{"train_examples": 195000, "image_size": 48, "horizontal_flip": true, "bias": "all", "parallel_block": false, "moe": "top_k", "experts_per_token": 1, "layers": 8, "beta1": 0.9, "eps": 1e-08, "adamw_lr_other_params": 0.0017, "max_steps": 23600, "epochs": 15.5, "lr_schedule": "cosine", "final_lr_fraction": 0}
Rows from block 3 of a small multi-label image tagger, named by matrix and row number. Rows with one number within an expert belong to one neuron, the router's apart. Each number is 200 + 20 x the weight over its row's rms, rounded and kept within 0 to 999. All counts start at 0.
Before each expert's rows are labels from the 100 images, of 14976, where the router gives the expert most weight on average: "responds to" is what is common among them. Only what is clearly more common there than usual is listed. The data: photos of arthropod specimens (BIOSCAN-5M). In brackets: how many of the 100.
# router: router (model.blocks.3.mlp.router.weight, 8x160, trained with AdamW), inputs 0-159
# up: expert up (model.blocks.3.mlp.up, 8x32x160), inputs 0-159
# down: expert down (model.blocks.3.mlp.down, 8x160x32, transposed), outputs 0-159

# expert 2
responds to: order Hymenoptera (53)
router.2,217,233,183,174,168,217,199,210,190,155,235,191,165,184,190,184,206,215,198,189,188,183,250,176,194,215,219,221,214,238,202,222,199,180,196,188,192,189,193,195,194,179,204,195,198,207,194,203,183,212,212,230,201,197,236,216,179,230,189,169,199,166,220,196,190,193,202,220,210,193,194,182,198,171,217,222,170,200,196,199,186,224,208,199,183,183,248,199,226,204,214,193,193,191,186,222,216,201,216,211,198,147,225,223,177,187,192,194,181,212,207,232,229,213,215,234,184,229,207,216,149,195,156,234,220,193,185,217,193,180,202,207,244,210,234,185,212,216,188,221,184,189,207,226,172,201,192,198,136,194,200,189,196,221,194,185,168,204,195,206
up.0,208,178,206,232,178,186,200,190,177,218,173,200,216,190,208,163,179,169,205,187,178,205,210,213,192,184,187,237,204,194,191,168,234,204,195,206,181,203,217,225,179,216,186,173,175,184,224,214,183,213,202,193,216,256,175,199,214,227,204,207,184,180,201,203,174,244,179,159,221,188,216,223,150,214,217,183,229,213,210,209,197,190,226,189,218,202,201,197,203,218,173,192,208,187,229,192,160,205,200,172,192,205,174,190,245,219,143,209,187,181,189,204,186,182,214,169,225,205,202,231,222,218,192,181,192,233,218,197,192,197,197,191,203,179,218,221,201,215,232,205,211,204,190,183,181,175,139,199,193,229,189,227,210,223,196,202,174,204,187,203
down.0,215,165,199,194,213,186,209,213,237,221,220,194,213,164,188,201,200,212,170,189,196,184,157,204,188,161,199,193,210,163,177,173,195,225,231,190,194,185,199,190,193,196,230,184,206,183,178,195,165,175,207,185,185,212,194,211,243,199,203,211,222,189,179,220,170,198,180,232,225,212,237,197,201,186,217,202,205,206,262,216,220,206,191,214,190,223,195,215,187,192,173,208,180,226,200,231,202,201,214,187,222,187,175,217,209,210,210,182,184,182,219,217,177,214,218,197,205,174,215,222,215,174,213,199,214,182,226,172,195,198,238,206,205,157,234,204,174,176,239,186,215,222,176,188,199,174,186,170,223,150,205,229,224,198,219,217,168,210,195,214
up.1,230,211,194,211,194,175,186,199,226,199,195,153,203,223,198,193,182,193,198,191,239,171,183,213,235,191,182,158,190,182,198,202,190,200,214,206,207,204,184,195,241,189,194,185,246,202,159,163,193,182,235,212,192,168,225,208,215,180,204,181,187,203,226,179,213,202,177,229,211,220,214,174,205,198,199,230,167,190,178,199,213,191,183,233,188,197,235,216,217,200,190,194,235,233,206,230,208,216,217,160,238,219,239,206,177,172,184,162,209,219,180,204,230,206,186,201,233,196,188,192,198,209,222,194,218,196,171,186,191,204,214,238,212,202,154,213,144,190,204,195,183,212,205,193,211,195,195,183,212,195,184,209,219,191,191,180,185,176,225,197
down.1,223,190,197,192,207,220,165,179,234,213,181,198,194,245,171,180,165,227,188,229,206,200,206,189,189,224,185,234,177,193,193,208,201,197,202,224,201,226,204,225,176,209,166,190,174,191,210,183,196,241,203,178,210,189,188,190,189,181,230,202,182,212,216,255,218,190,199,186,207,202,251,208,204,226,172,171,224,204,183,209,198,161,207,238,176,210,210,179,195,219,211,198,226,198,220,185,204,213,197,194,207,218,174,195,195,181,173,207,190,193,159,206,220,213,195,223,238,197,201,192,218,230,202,178,171,193,189,168,212,218,172,190,195,187,175,202,186,194,183,177,230,217,221,170,230,217,210,176,199,196,214,156,236,213,185,230,230,201,177,186
up.2,189,178,205,198,228,229,218,208,216,225,187,219,216,190,208,202,215,216,203,181,213,201,224,157,185,196,209,208,247,178,238,215,206,192,204,200,177,187,233,162,179,192,227,188,205,209,214,213,175,181,193,200,201,202,208,225,222,247,185,187,204,165,188,175,170,174,248,162,218,203,202,216,230,192,204,181,178,196,210,187,167,198,190,218,242,182,175,180,204,191,163,184,221,188,204,202,219,193,187,214,206,165,174,204,210,205,191,209,153,191,203,205,205,187,179,189,259,210,196,182,203,186,174,211,207,200,168,233,207,198,169,205,194,173,207,162,185,186,200,229,193,192,191,204,190,189,191,197,217,200,215,183,236,201,230,233,199,230,225,222
down.2,198,241,188,216,242,202,142,188,177,176,195,201,202,226,195,202,161,175,225,201,195,224,208,207,213,234,214,169,239,201,192,251,199,189,175,204,177,199,215,248,204,195,187,198,218,186,168,216,183,176,213,194,210,164,191,209,200,209,188,229,208,188,194,175,204,192,170,218,225,217,173,181,190,202,223,194,161,186,198,180,179,202,195,202,184,220,206,193,200,233,220,169,205,207,203,238,188,202,221,224,214,215,230,227,180,188,196,200,196,230,212,154,218,215,203,199,192,192,229,201,166,228,196,176,176,186,210,192,216,208,165,207,200,224,187,208,198,223,189,204,203,181,211,162,194,202,225,200,168,224,184,167,218,194,173,215,184,211,175,213
up.3,178,227,178,228,253,194,179,187,172,206,183,187,175,230,225,220,181,196,215,200,187,187,198,207,141,218,204,189,187,202,216,204,202,180,218,187,171,193,243,221,180,182,178,228,216,186,158,201,153,200,187,201,200,193,209,184,231,193,202,168,223,174,227,205,199,233,176,219,167,238,179,185,194,224,207,205,211,209,256,208,170,180,206,210,177,171,201,218,217,179,188,213,242,223,208,193,220,179,210,165,200,223,177,188,202,205,189,189,190,207,200,183,200,200,209,198,191,188,220,203,234,192,214,206,210,179,218,216,179,187,199,212,238,189,232,187,200,213,210,205,204,207,215,195,188,215,197,197,210,239,199,174,176,219,204,190,192,152,179,203
down.3,192,196,200,203,217,209,232,213,207,244,204,230,197,192,162,210,218,230,193,182,219,204,190,198,197,171,165,172,236,153,213,164,217,193,216,193,195,187,205,217,217,202,209,161,207,225,175,186,193,214,214,204,237,189,205,170,202,210,215,203,189,226,178,182,200,195,186,221,194,185,193,181,195,194,193,220,181,215,182,182,236,197,187,223,209,230,186,208,183,164,189,199,201,197,226,229,204,196,177,187,198,216,174,230,205,147,188,197,188,161,204,162,202,189,218,150,227,200,179,181,246,195,197,185,229,206,214,225,204,216,212,217,235,167,192,211,192,204,206,220,193,202,187,202,214,202,219,194,236,176,200,238,153,192,206,185,205,206,201,164

# expert 1
responds to: class Arachnida (45); order Trombidiformes (43)
router.1,197,194,197,252,232,216,203,221,192,212,179,205,228,212,250,192,216,188,215,196,174,190,160,213,169,176,196,197,187,181,219,175,171,201,203,205,208,237,232,206,203,199,160,175,199,177,183,196,197,203,200,205,189,181,186,184,266,213,209,179,222,212,239,220,182,205,185,194,175,183,167,176,217,201,198,212,245,202,243,212,202,220,194,197,190,187,223,194,197,191,163,203,181,234,196,186,180,190,204,185,190,214,187,203,178,200,181,218,183,187,194,183,146,176,227,188,164,167,182,215,239,191,191,178,201,200,221,236,191,198,213,195,206,199,221,202,195,173,198,226,198,195,165,182,210,170,191,204,228,203,225,216,193,199,197,201,176,182,181,196
up.0,205,224,197,196,182,177,252,200,200,181,233,206,193,156,204,212,202,194,168,189,198,183,192,217,194,151,235,184,184,208,195,191,193,198,192,212,203,162,213,214,217,163,218,212,200,202,192,174,195,172,217,198,173,194,204,216,221,214,180,175,192,226,220,163,216,196,199,189,207,222,190,192,216,191,235,212,182,186,243,173,175,206,204,211,217,179,190,201,222,226,168,205,198,165,226,217,194,214,217,193,177,178,220,190,169,250,219,182,195,209,228,213,189,223,210,182,199,212,191,167,221,163,203,182,222,190,199,216,193,195,226,234,218,197,201,212,226,209,204,216,163,202,196,250,174,194,211,190,194,195,204,170,165,235,192,200,176,219,211,237
down.0,211,206,222,208,207,182,224,206,185,230,169,214,225,185,188,175,143,164,210,221,175,212,205,222,192,201,202,212,180,187,208,173,166,218,233,191,175,217,205,192,182,161,177,190,198,223,223,208,197,231,193,221,201,209,172,194,179,204,206,225,225,177,180,155,192,205,200,211,233,166,167,180,208,218,230,186,189,197,212,212,209,226,226,192,174,199,189,217,160,178,183,192,172,196,227,202,187,191,220,201,191,209,210,181,231,224,185,208,216,229,195,206,226,240,235,207,204,192,188,194,177,168,253,225,173,199,205,205,184,233,189,185,173,208,209,183,189,218,201,164,199,209,197,209,189,198,165,201,176,206,216,233,199,202,184,176,173,187,212,199
up.1,215,201,215,211,207,202,186,212,199,216,158,224,227,213,225,146,193,230,228,225,195,230,237,179,176,243,202,221,209,173,234,179,204,192,166,215,194,222,182,205,174,219,210,161,175,168,252,194,204,190,200,196,186,226,193,202,159,245,180,211,195,189,207,234,176,196,221,191,213,170,194,206,210,208,197,202,222,221,193,213,194,152,227,203,184,191,184,177,163,190,179,173,183,199,176,184,184,197,189,192,188,210,200,206,239,184,183,211,180,207,227,191,195,196,217,219,195,188,195,224,191,215,192,192,181,176,211,198,216,196,217,172,191,227,201,219,199,214,223,183,242,183,209,200,212,189,189,192,209,212,230,207,221,164,195,172,212,205,182,174
down.1,208,235,156,194,154,181,183,209,198,219,232,182,199,188,206,203,190,223,217,193,169,205,199,238,200,231,222,172,214,229,158,189,214,216,151,191,171,188,188,180,192,162,206,217,202,213,195,193,179,194,207,197,184,199,218,223,199,177,191,222,164,211,225,175,168,190,230,192,196,215,227,229,188,172,198,226,201,222,193,208,201,177,190,212,227,213,205,184,208,219,204,201,214,179,189,176,234,208,221,201,203,234,191,217,188,201,240,221,203,233,231,209,176,223,211,193,149,184,164,203,172,183,196,202,165,201,180,195,217,175,205,220,171,198,208,211,218,201,210,173,206,194,183,224,216,192,224,211,206,164,172,202,190,196,221,203,192,221,234,187
up.2,180,235,197,193,211,208,218,213,228,209,216,191,180,190,213,234,184,236,226,189,177,207,189,219,219,199,204,222,192,210,147,218,203,188,184,215,169,203,175,194,181,219,203,186,241,185,179,218,218,180,184,183,179,235,159,196,174,174,178,233,225,214,217,212,197,177,217,203,182,167,210,187,214,206,188,227,213,198,234,216,196,223,192,196,171,250,169,196,199,196,207,217,167,180,202,202,193,232,195,248,162,213,200,170,184,200,205,210,238,172,220,216,169,226,196,189,188,211,205,204,180,224,188,205,178,207,230,191,212,212,202,167,210,212,238,205,198,202,176,173,173,178,209,225,198,204,209,221,202,194,194,213,216,203,196,184,214,154,193,182
down.2,196,193,210,191,209,259,197,181,227,175,203,208,190,226,201,194,192,238,226,207,205,211,246,173,226,218,204,193,186,187,220,183,212,187,195,225,213,198,207,222,221,157,200,192,181,205,230,210,233,206,188,201,190,169,218,218,168,199,188,175,195,205,194,173,213,206,230,205,187,167,180,196,216,182,175,161,173,188,204,225,213,200,174,227,157,198,227,199,216,196,199,173,147,205,175,184,211,192,184,211,175,196,214,204,214,211,199,185,193,176,179,194,220,206,220,203,228,204,218,171,194,199,198,174,213,159,173,203,203,175,216,195,193,247,197,209,239,194,213,197,222,188,195,192,217,189,231,204,204,147,224,214,223,195,213,188,230,215,167,215
up.3,198,207,197,217,208,175,133,166,188,167,208,190,219,227,245,183,168,200,198,184,194,170,212,186,193,220,208,177,211,204,202,197,208,225,193,179,226,174,207,192,190,160,181,233,208,245,189,170,202,169,228,231,178,200,201,192,226,218,209,187,171,184,216,199,198,236,154,221,228,216,193,206,180,185,228,221,188,180,194,208,189,221,229,185,220,195,201,198,231,221,189,225,188,224,176,205,206,224,186,169,208,200,225,217,177,190,205,191,200,227,213,178,197,203,182,208,213,170,195,171,219,212,190,182,205,206,194,200,178,177,224,224,215,186,193,193,181,226,203,198,169,209,220,209,167,230,200,174,213,245,184,218,186,230,213,205,207,201,205,225
down.3,212,204,193,208,182,184,222,221,202,233,168,217,202,177,211,178,197,193,169,175,140,166,198,223,178,181,184,190,216,187,172,176,190,213,213,208,182,242,189,207,204,220,181,200,230,199,212,190,169,246,211,188,185,208,176,168,179,201,210,239,220,157,211,203,224,189,210,171,216,179,187,198,195,211,216,200,208,201,233,188,203,202,217,184,189,226,171,216,198,164,202,203,182,216,220,225,184,216,238,225,256,191,221,214,208,190,180,225,204,197,189,226,217,202,189,214,211,187,193,222,217,230,183,203,192,165,231,196,226,179,206,180,190,178,220,179,188,196,177,211,183,203,218,198,211,187,160,210,188,202,224,229,201,194,189,227,183,155,189,187

# expert 0
responds to: order Hemiptera (39)
router.0,233,186,180,175,207,204,166,211,203,187,236,206,187,206,199,182,210,223,173,213,250,213,214,208,228,212,176,233,192,155,216,218,211,234,221,182,190,192,183,157,179,216,211,159,188,190,189,193,180,191,190,227,179,213,181,236,200,172,190,184,172,186,200,223,198,206,189,226,194,219,251,178,204,204,179,223,211,209,180,206,179,193,182,252,212,201,185,174,187,217,197,203,180,228,189,222,188,190,189,184,193,185,219,209,194,203,233,216,203,238,157,216,216,199,218,203,214,208,183,181,194,174,211,221,182,215,213,151,226,221,179,202,175,177,170,231,211,195,227,192,236,207,207,186,212,209,219,207,212,191,198,190,234,196,200,181,203,191,223,203
up.16,210,236,174,203,173,180,166,220,171,162,221,179,178,208,227,188,202,200,205,160,237,221,203,206,208,188,180,222,198,201,195,234,204,192,201,180,195,214,194,181,220,209,199,189,236,201,188,185,224,180,187,220,207,181,221,215,196,218,175,190,174,196,216,202,180,193,203,186,228,187,207,156,235,195,207,225,188,211,193,198,202,198,196,220,214,193,248,188,205,216,192,168,232,184,197,213,166,199,233,186,179,193,188,207,207,166,200,218,192,173,228,216,209,223,189,188,200,220,183,200,161,221,187,214,216,219,192,187,214,186,183,194,202,201,190,217,171,193,193,240,185,188,195,196,205,167,200,232,162,214,188,211,259,197,150,186,148,214,221,215
down.16,186,229,202,204,189,186,171,173,216,205,183,210,196,221,195,216,200,209,215,198,201,224,205,175,186,204,181,188,197,211,206,205,178,192,196,166,197,221,186,215,202,196,195,175,237,211,215,175,246,186,200,204,208,188,192,201,169,240,187,210,182,187,189,224,237,221,176,221,187,180,192,181,235,200,217,214,166,177,191,153,181,188,191,184,181,207,216,198,231,160,178,205,246,193,214,227,212,209,204,195,217,209,194,183,173,172,170,192,178,202,235,173,197,177,180,193,224,192,211,187,185,218,191,183,232,222,229,246,172,222,202,192,236,189,189,164,188,181,223,241,204,194,215,216,202,245,178,205,222,195,196,219,238,186,184,201,218,209,225,171
up.17,197,197,183,227,235,220,187,194,206,221,185,189,191,209,214,213,184,210,211,209,181,200,181,219,197,198,242,164,200,199,173,183,199,189,180,169,183,182,201,203,155,178,191,210,164,212,195,214,191,185,222,194,173,192,189,158,214,180,169,196,214,221,218,209,224,194,192,199,180,226,191,238,207,200,199,245,207,230,213,190,182,211,214,207,202,192,179,192,204,206,213,215,220,198,208,211,229,181,207,189,211,250,210,186,194,226,209,192,203,197,198,185,209,179,162,161,187,190,210,175,222,188,207,207,219,180,225,243,194,153,194,227,209,186,218,169,220,201,166,209,200,198,211,205,210,227,221,214,221,213,186,186,160,196,224,223,246,129,202,188
down.17,215,197,220,180,213,192,218,189,219,216,181,202,251,203,165,185,195,214,224,190,205,181,193,159,153,216,215,160,212,215,195,203,193,171,190,190,208,196,202,197,169,186,229,183,215,196,238,227,246,188,203,181,229,215,211,214,182,234,210,210,206,206,178,212,202,197,217,193,201,171,191,202,215,189,224,192,192,183,176,180,188,161,231,185,223,188,203,180,210,179,186,220,211,212,188,190,215,236,198,215,200,205,193,199,204,191,175,152,185,201,227,166,194,186,170,165,208,204,209,188,216,194,211,191,231,183,193,218,192,221,226,191,229,188,203,174,173,166,237,201,219,188,211,212,167,245,208,159,214,207,206,207,219,190,218,193,203,236,200,153
up.18,209,219,211,191,159,182,176,210,182,170,197,200,204,185,183,173,183,201,193,167,203,226,197,212,203,194,191,235,202,176,183,210,191,220,202,209,178,246,180,207,190,222,213,195,194,183,191,203,217,221,182,203,210,237,170,240,187,202,190,205,194,184,206,180,205,203,191,216,226,158,216,173,225,217,206,229,176,169,217,186,164,196,170,240,193,247,215,188,204,225,207,190,176,186,220,215,163,195,204,223,209,187,203,194,189,220,198,219,221,204,211,197,226,189,211,212,187,201,204,211,201,237,181,217,176,244,186,169,189,209,191,178,201,198,217,221,218,238,141,193,176,203,222,221,226,197,203,168,202,223,158,208,210,209,205,185,171,165,187,221
down.18,198,187,178,215,198,234,181,221,192,195,185,193,169,220,175,167,197,183,202,206,252,208,220,179,222,208,176,187,209,211,218,191,198,207,211,206,165,207,207,214,173,203,218,191,201,189,213,207,182,188,210,221,223,211,178,207,199,208,200,232,192,213,212,207,199,207,197,211,173,205,204,197,184,196,187,183,201,216,188,192,188,216,235,233,196,181,198,169,224,204,171,178,267,216,161,215,175,214,172,180,185,191,205,193,217,173,203,212,181,210,212,216,181,212,209,244,238,233,203,192,187,187,184,181,207,209,218,175,211,239,171,191,188,227,218,230,201,179,231,202,235,187,201,213,216,190,155,255,209,205,203,205,172,179,145,174,184,197,194,222
up.19,208,205,179,181,211,176,171,216,174,202,226,176,191,198,215,190,188,196,205,221,218,171,211,189,188,208,161,180,192,184,219,194,213,210,214,191,168,185,194,204,214,174,173,202,211,171,180,187,204,213,220,218,208,213,209,222,195,183,224,187,194,191,227,221,173,255,193,227,193,226,225,189,158,196,206,160,214,231,194,216,187,179,190,180,173,155,236,228,226,179,180,209,215,232,178,185,200,211,202,198,210,202,214,220,207,200,185,190,216,203,195,220,191,201,213,228,206,199,189,223,224,168,228,149,199,184,214,185,204,241,210,178,204,207,209,210,189,195,267,176,215,205,205,209,190,225,181,209,158,200,210,206,204,212,156,175,185,215,184,169
down.19,228,177,197,200,201,219,182,212,180,199,199,203,202,208,219,216,203,182,184,217,184,216,195,187,209,173,226,224,212,202,178,182,231,199,183,222,228,202,214,195,200,201,160,200,211,198,198,194,150,204,188,185,193,219,199,149,191,210,189,182,224,176,248,240,214,205,227,194,166,191,172,230,188,200,187,184,185,185,226,182,207,189,190,192,216,211,163,186,174,223,213,179,191,230,209,181,180,180,232,214,196,228,190,195,193,200,205,196,172,180,209,224,204,226,222,177,195,184,214,195,225,229,201,192,175,151,191,224,218,194,181,172,158,210,186,214,171,188,212,188,222,192,198,216,209,213,200,263,190,215,267,218,191,192,188,224,202,207,220,183

# expert 7
responds to: order Hemiptera (41); order Psocodea (25)
router.7,192,197,214,185,165,158,210,186,236,233,190,215,205,224,188,202,190,226,211,223,236,209,222,212,184,249,199,192,212,213,220,188,211,179,188,198,188,202,178,216,192,218,202,229,187,199,240,218,244,198,223,212,207,197,200,198,181,218,193,226,184,231,176,194,191,180,211,191,211,176,188,238,211,169,202,163,166,185,178,172,231,162,211,186,190,196,218,175,211,197,231,204,206,185,174,166,216,212,160,229,198,218,202,216,229,170,222,181,214,194,210,198,195,168,199,199,195,199,208,196,188,234,238,176,190,212,191,196,202,221,195,171,202,244,189,198,213,198,220,171,232,189,182,217,209,215,206,203,216,191,209,219,195,158,234,167,214,201,185,180
up.16,163,218,170,212,178,186,190,184,251,204,210,218,195,208,201,235,210,205,178,201,212,181,190,213,229,201,212,186,184,204,208,215,226,229,189,213,227,205,215,232,202,229,197,191,181,178,204,196,228,171,191,193,219,205,194,231,201,214,190,213,184,227,162,232,179,181,196,160,208,206,191,214,184,183,206,175,217,205,183,184,216,222,228,183,209,223,226,208,231,224,237,159,211,175,182,199,192,224,192,209,191,183,179,165,189,155,183,191,204,169,239,172,168,182,156,200,194,207,218,204,184,220,190,181,237,203,223,244,217,201,195,207,229,214,196,204,215,185,199,232,203,191,174,223,174,204,181,216,229,187,222,191,169,189,211,222,208,196,215,195
down.16,205,207,187,227,181,240,206,192,230,186,197,215,214,191,170,222,197,219,214,188,183,199,232,175,219,198,205,219,153,188,221,171,209,151,194,189,204,187,196,207,184,215,219,188,168,216,221,205,190,166,223,220,223,244,197,188,227,201,207,199,167,206,221,197,217,169,211,189,190,183,203,197,216,220,199,205,183,218,157,202,196,220,250,214,193,185,167,201,201,179,184,204,219,174,178,218,171,168,181,173,207,195,221,178,220,204,195,206,193,218,220,182,230,178,193,184,197,225,207,188,182,208,181,206,217,208,222,187,198,211,224,240,221,203,182,180,233,186,157,234,196,213,213,193,194,219,153,188,224,198,211,198,187,198,194,217,257,172,190,182
up.17,176,240,236,214,209,196,205,200,176,185,231,192,238,196,203,215,187,203,220,165,218,231,179,225,224,199,197,216,189,179,232,209,173,197,197,170,187,199,170,176,171,216,222,171,202,195,195,207,230,199,204,211,166,196,191,212,200,199,187,238,196,180,193,212,173,217,182,185,233,196,195,166,225,190,195,242,226,184,214,185,226,216,187,201,218,216,213,196,208,185,186,192,166,189,206,207,176,200,171,204,199,246,203,206,174,173,199,213,220,215,217,172,197,196,160,208,203,208,179,178,167,234,193,217,204,226,191,203,198,212,216,210,176,198,185,179,212,249,160,201,177,197,224,224,201,227,195,168,211,203,157,196,228,204,244,212,195,171,203,220
down.17,193,240,197,195,182,173,229,193,187,195,198,203,190,179,198,173,164,213,197,202,190,181,221,179,213,229,178,192,195,197,219,187,174,193,226,225,206,239,211,217,186,187,192,181,173,188,207,205,193,225,166,228,217,210,187,197,172,221,210,190,233,181,196,187,192,207,209,233,208,195,214,180,196,244,219,180,210,193,202,218,194,209,210,178,176,168,201,193,207,192,199,185,194,189,249,208,193,181,228,172,186,174,209,193,194,210,191,190,197,186,225,227,210,213,227,192,194,215,203,260,217,196,183,209,181,204,195,189,207,206,228,157,221,221,256,224,220,203,197,194,227,165,217,219,178,195,200,225,184,236,192,195,220,218,157,139,222,205,179,205
up.18,203,195,187,203,210,166,196,185,167,209,203,189,210,203,213,176,158,190,213,218,229,203,226,213,171,185,182,176,204,174,236,181,157,196,202,172,138,174,184,231,194,158,197,192,209,213,196,206,208,161,234,241,220,195,200,217,217,198,209,206,164,223,224,162,192,243,183,219,225,215,235,182,205,179,235,216,209,222,205,186,173,188,189,211,196,157,240,201,231,188,191,199,207,199,196,198,188,202,204,181,191,222,219,207,209,212,189,172,228,229,208,216,189,199,219,181,216,204,195,182,222,179,242,171,214,226,196,179,177,238,213,217,215,190,210,192,201,203,228,198,206,219,214,210,194,196,177,183,201,201,198,207,213,200,198,185,196,180,174,225
down.18,191,239,176,188,212,165,187,158,206,189,187,195,207,192,212,234,227,217,205,182,174,180,159,236,191,213,221,210,187,196,190,209,206,197,229,187,208,176,199,177,202,187,186,222,211,191,180,190,192,182,203,192,168,219,217,233,228,173,208,191,213,198,199,196,212,173,166,202,199,222,255,213,206,159,217,221,221,179,211,190,187,195,171,214,191,208,218,218,239,245,221,192,199,247,189,202,205,198,175,190,239,216,199,181,191,242,209,183,207,192,206,210,201,192,193,197,184,175,203,187,189,168,221,222,232,189,235,187,242,200,210,196,220,189,201,160,215,176,207,202,177,195,168,188,190,227,207,175,201,187,195,185,187,236,236,191,175,208,201,177
up.19,215,249,208,180,201,239,200,207,199,166,206,174,198,186,222,191,194,176,195,217,201,208,233,189,219,189,181,197,163,196,214,202,223,189,203,197,229,214,193,186,225,184,186,188,225,155,186,179,212,218,198,174,204,165,229,191,189,191,228,178,222,181,201,197,192,220,185,194,194,234,137,191,208,210,175,198,194,207,197,253,220,181,195,213,184,149,197,223,215,168,207,196,207,209,208,199,229,207,213,187,202,180,215,242,178,202,196,202,189,223,193,197,233,195,240,218,197,202,199,216,164,202,219,193,204,143,204,176,179,167,217,198,187,213,186,201,221,211,190,188,210,219,228,227,169,220,214,180,157,200,216,205,221,205,176,195,204,218,193,200
down.19,218,208,201,192,221,226,222,196,180,194,202,198,199,213,208,209,224,184,233,145,224,180,230,185,229,184,211,222,200,219,177,215,206,189,202,168,188,200,226,207,186,220,170,187,230,195,199,187,181,222,210,214,234,207,197,180,204,203,182,193,207,174,198,189,211,207,190,182,199,193,202,203,175,186,219,195,212,224,231,178,174,217,199,258,213,221,173,180,205,230,198,198,209,204,191,216,203,198,227,191,190,204,203,207,224,212,201,213,174,196,180,220,188,216,214,190,163,173,245,206,185,200,191,242,169,182,213,191,183,203,178,204,174,194,220,223,194,185,170,182,168,217,191,187,198,203,192,213,171,208,215,183,161,207,209,197,132,174,209,272