From a checkpoint of a small multi-label image tagger.
Model: 1.45M parameters, 48-pixel images, arch vit, activation gelu, moe top_k, num experts 8, patch size [6, 6].
Data: trained on photos of arthropod specimens (BIOSCAN-5M), 195000 training examples, 15.5 epochs.
Rows from expert 6 of block 5, named by matrix and row number. Rows with one number belong to one neuron. Each number is 128 + 32 x the weight over its row's rms, rounded and kept within 0 to 255. All counts start at 0. Numbers have three digits each. After the name is the row's rms in percent of the matrix's.
# up: expert up (model.blocks.5.mlp.up, 8x32x160), inputs 0-31
# down: expert down (model.blocks.5.mlp.down, 8x160x32, transposed), outputs 0-31
up.0 111:177128148089099042083112167128175161142093130066114168118119141127155099173149127116148061124128
up.1 106:124162105133145147109082134137117074068201176154123112180133144159127125100124174136084200093172
up.2 087:119142074128217101105104131096094155088177151154106124137114152142099104073094163114068163095161
up.3 102:083131144143130116158102157116085107179106164103122108153188130153107152062141080104163093159100
up.4 092:134148131149141083153102060161143148176132179128136097158096109125076116150094138132137175122135
up.5 101:109130139131182168091125140102124136165114150159143128104212148156121089090154150145124052151150
up.6 102:136113124146075072163153138115164087126098090101115112152106052118102152162090095140138171095077
up.7 114:085104125129075145197147168125123152179086116151153064138180113090090161145105056142171100197106
up.8 109:145191157143138115011098142119110169091198106083134178108131175168139105160192206096093151111155
up.9 117:126096173138096177189096105174088125163100148114147076136101113118105147126110127203123169125140
up.10 076:145110098106199130140087142046139110137147128101138132097135161092087075104145144069116156129137
up.11 102:127080139130133142102089157159078122131112088099151149091127117152132059123111153100105146123119
up.12 103:139091098097145139102113181131120169101170122190189138137146183131183073171145142150111184129137
up.13 092:118146094105170156122157082100095145130113128117161067153055169134131120117128163133142168222147
up.14 102:110097144140154129124070093130121138185146170207111130175056146108120107138109172168143190170157
up.15 084:139136120087117082137124181132035175084161118083196158107089149150145077110118184103076149118134
up.16 104:116056083115198159136090121127091143073161136172176105129148182088113113087148151119097140122103
up.17 098:164101122118085076172157157153108131133077061066062139111079103106060169110084110087165145089110
up.18 094:117189136140117131172169109094113101167115125079115109161112148112103154139120093108131116116088
up.19 067:126099081125160053146092123102123101121142112105141095112098174129130106138095148114140154101109
up.20 109:157091148150060104165087163181184126098124137132106164133108106097130076111121131053112230080127
up.21 085:144115148161142181154128110176042095120148156129172119112088146141174095161098138133143167170118
up.22 093:120111089121123182084119144130114093102107146127147079130123129116153089164069128058079134097084
up.23 103:174172103137155129109160096118115080135103117171165095078141148134136103117076127125047091121171
up.24 109:140105167144086115135106172162116185181104113100038150178083131137130090097176119070152133151160
up.25 105:128164078124126068118128134121100085055155099076083164111092125153119153101104182069108140125095
up.26 095:120131117183190093109132113141154121171105126182187086108121078131082147151133189109142174095154
up.27 115:176080122131081147175151163109118124159112116075103155146071147108133109213183124101130154148121
up.28 099:078140150136180141159104103091154142113120101108141131083118095137090190071089133104118142098116
up.29 089:155075122084120111154102104085121087065168074130117124130138084160155155148166123094167113064154
up.30 104:160097179114078085162141143063083155134139105034146141119106162097155116179161084186151077189120
up.31 111:091136161127154099046083128161073196070164164133123140123181095130157140062123146144126144057150
down.0 113:098142094080155111096111139174132110079204112111143111131186151127091172096155101107133113086124
down.1 103:063114079197129092116081106161099123115065129147161115162106123150109094122126135129117180172142
down.2 089:162167169134119139166149134142168098133156118144034132151126108070134195148158059122118110162100
down.3 102:082139150131151093152169140097134137199119110104090138143080089132129150107089100121163114033081
down.4 108:142121181131158151132156085078149157195149137115158131099131081080141102117060139153098125095108
down.5 102:145121139102184133110115090106142172140176121090188147025117125131153116153127139136044082205160
down.6 087:094124130131136139090099094130092173130153128147172079149159134133129104101124122149133111089134
down.7 107:143122126151159086118178094131135129166146095069118137133091155108111129110146159079114155109103
down.8 100:131070135108149155123087104168155097105093090138152120085120157120096141142152162102132141112153
down.9 109:112161159112177137143144188141129100086141160131145111135075086154109180090117138160168104089103
down.10 069:151069163163098119162084075179179116145115165183136163121103172118077183154068189095149119120120
down.11 100:154139136096090159136153109121156150164103114112135104138157162170188179152104119171103085150140
down.12 116:148166172163158145128134159150122121137123140128138131124117145120104101081052095132144096170106
down.13 090:139181166153141124107142098108163143144182168130118138120123116095082112133072140159104060179080
down.14 103:164174165192097164176165045162145063129116168149113126099139142050120082163098118091166122127078
down.15 079:148096123118061106167176153125098106130058110127149092143091139062145126129116069112161156079108
down.16 127:149128111078114148168163160145128086119142154138102072105143107099150124106111079138130156159134
down.17 091:098166145142118112117143119101069102133161201137167071088127177118125115138110176117067154165166
down.18 116:165149123134060134186159116150172128146100175144130112173146087163187107114096050095143076164105
down.19 064:119143130134117098110138143170101108125077139150132104084111144126146146113131173143135125116098
down.20 109:093114118187117089116123099164112076080074105143104129239154160122112062118148117088128149091118
down.21 088:165135107213138134117039138081100178139097169142117184130086108111125127113121190131149126088195
down.22 080:112154110083125070108125180084068120163116080135126082144095103151136135106181156133100144137192
down.23 101:185123074138130159110142138137137111103189097136147166132133168123114131141193169132094147123139
down.24 098:142118182145069113162109134154124114146109153156117051164138155125147190180149106200096147090083
down.25 111:173079124158144133116140167125131123155198134145135155099081056150111132123120174127138171108139
down.26 096:059180068115157135066057159103122143134184122173092096141143126164122124102118134117100173134186
down.27 127:130106080078171147115170123096114176148135087106111114078104147155162064162152127176104141175150
down.28 090:138180062085125142094127048114095104081130115149146137116143149131133103149092163158076129137126
down.29 082:171075085122124156147092164118167132125150102142101157139154121151087089083148166100179138138109
down.30 104:141125093145117113136150177090103138134151111146116116150165141158122181196155155159126060197168
down.31 104:095083096146119133115099188098109134139160102092154151088105083117081143129149138127137139179124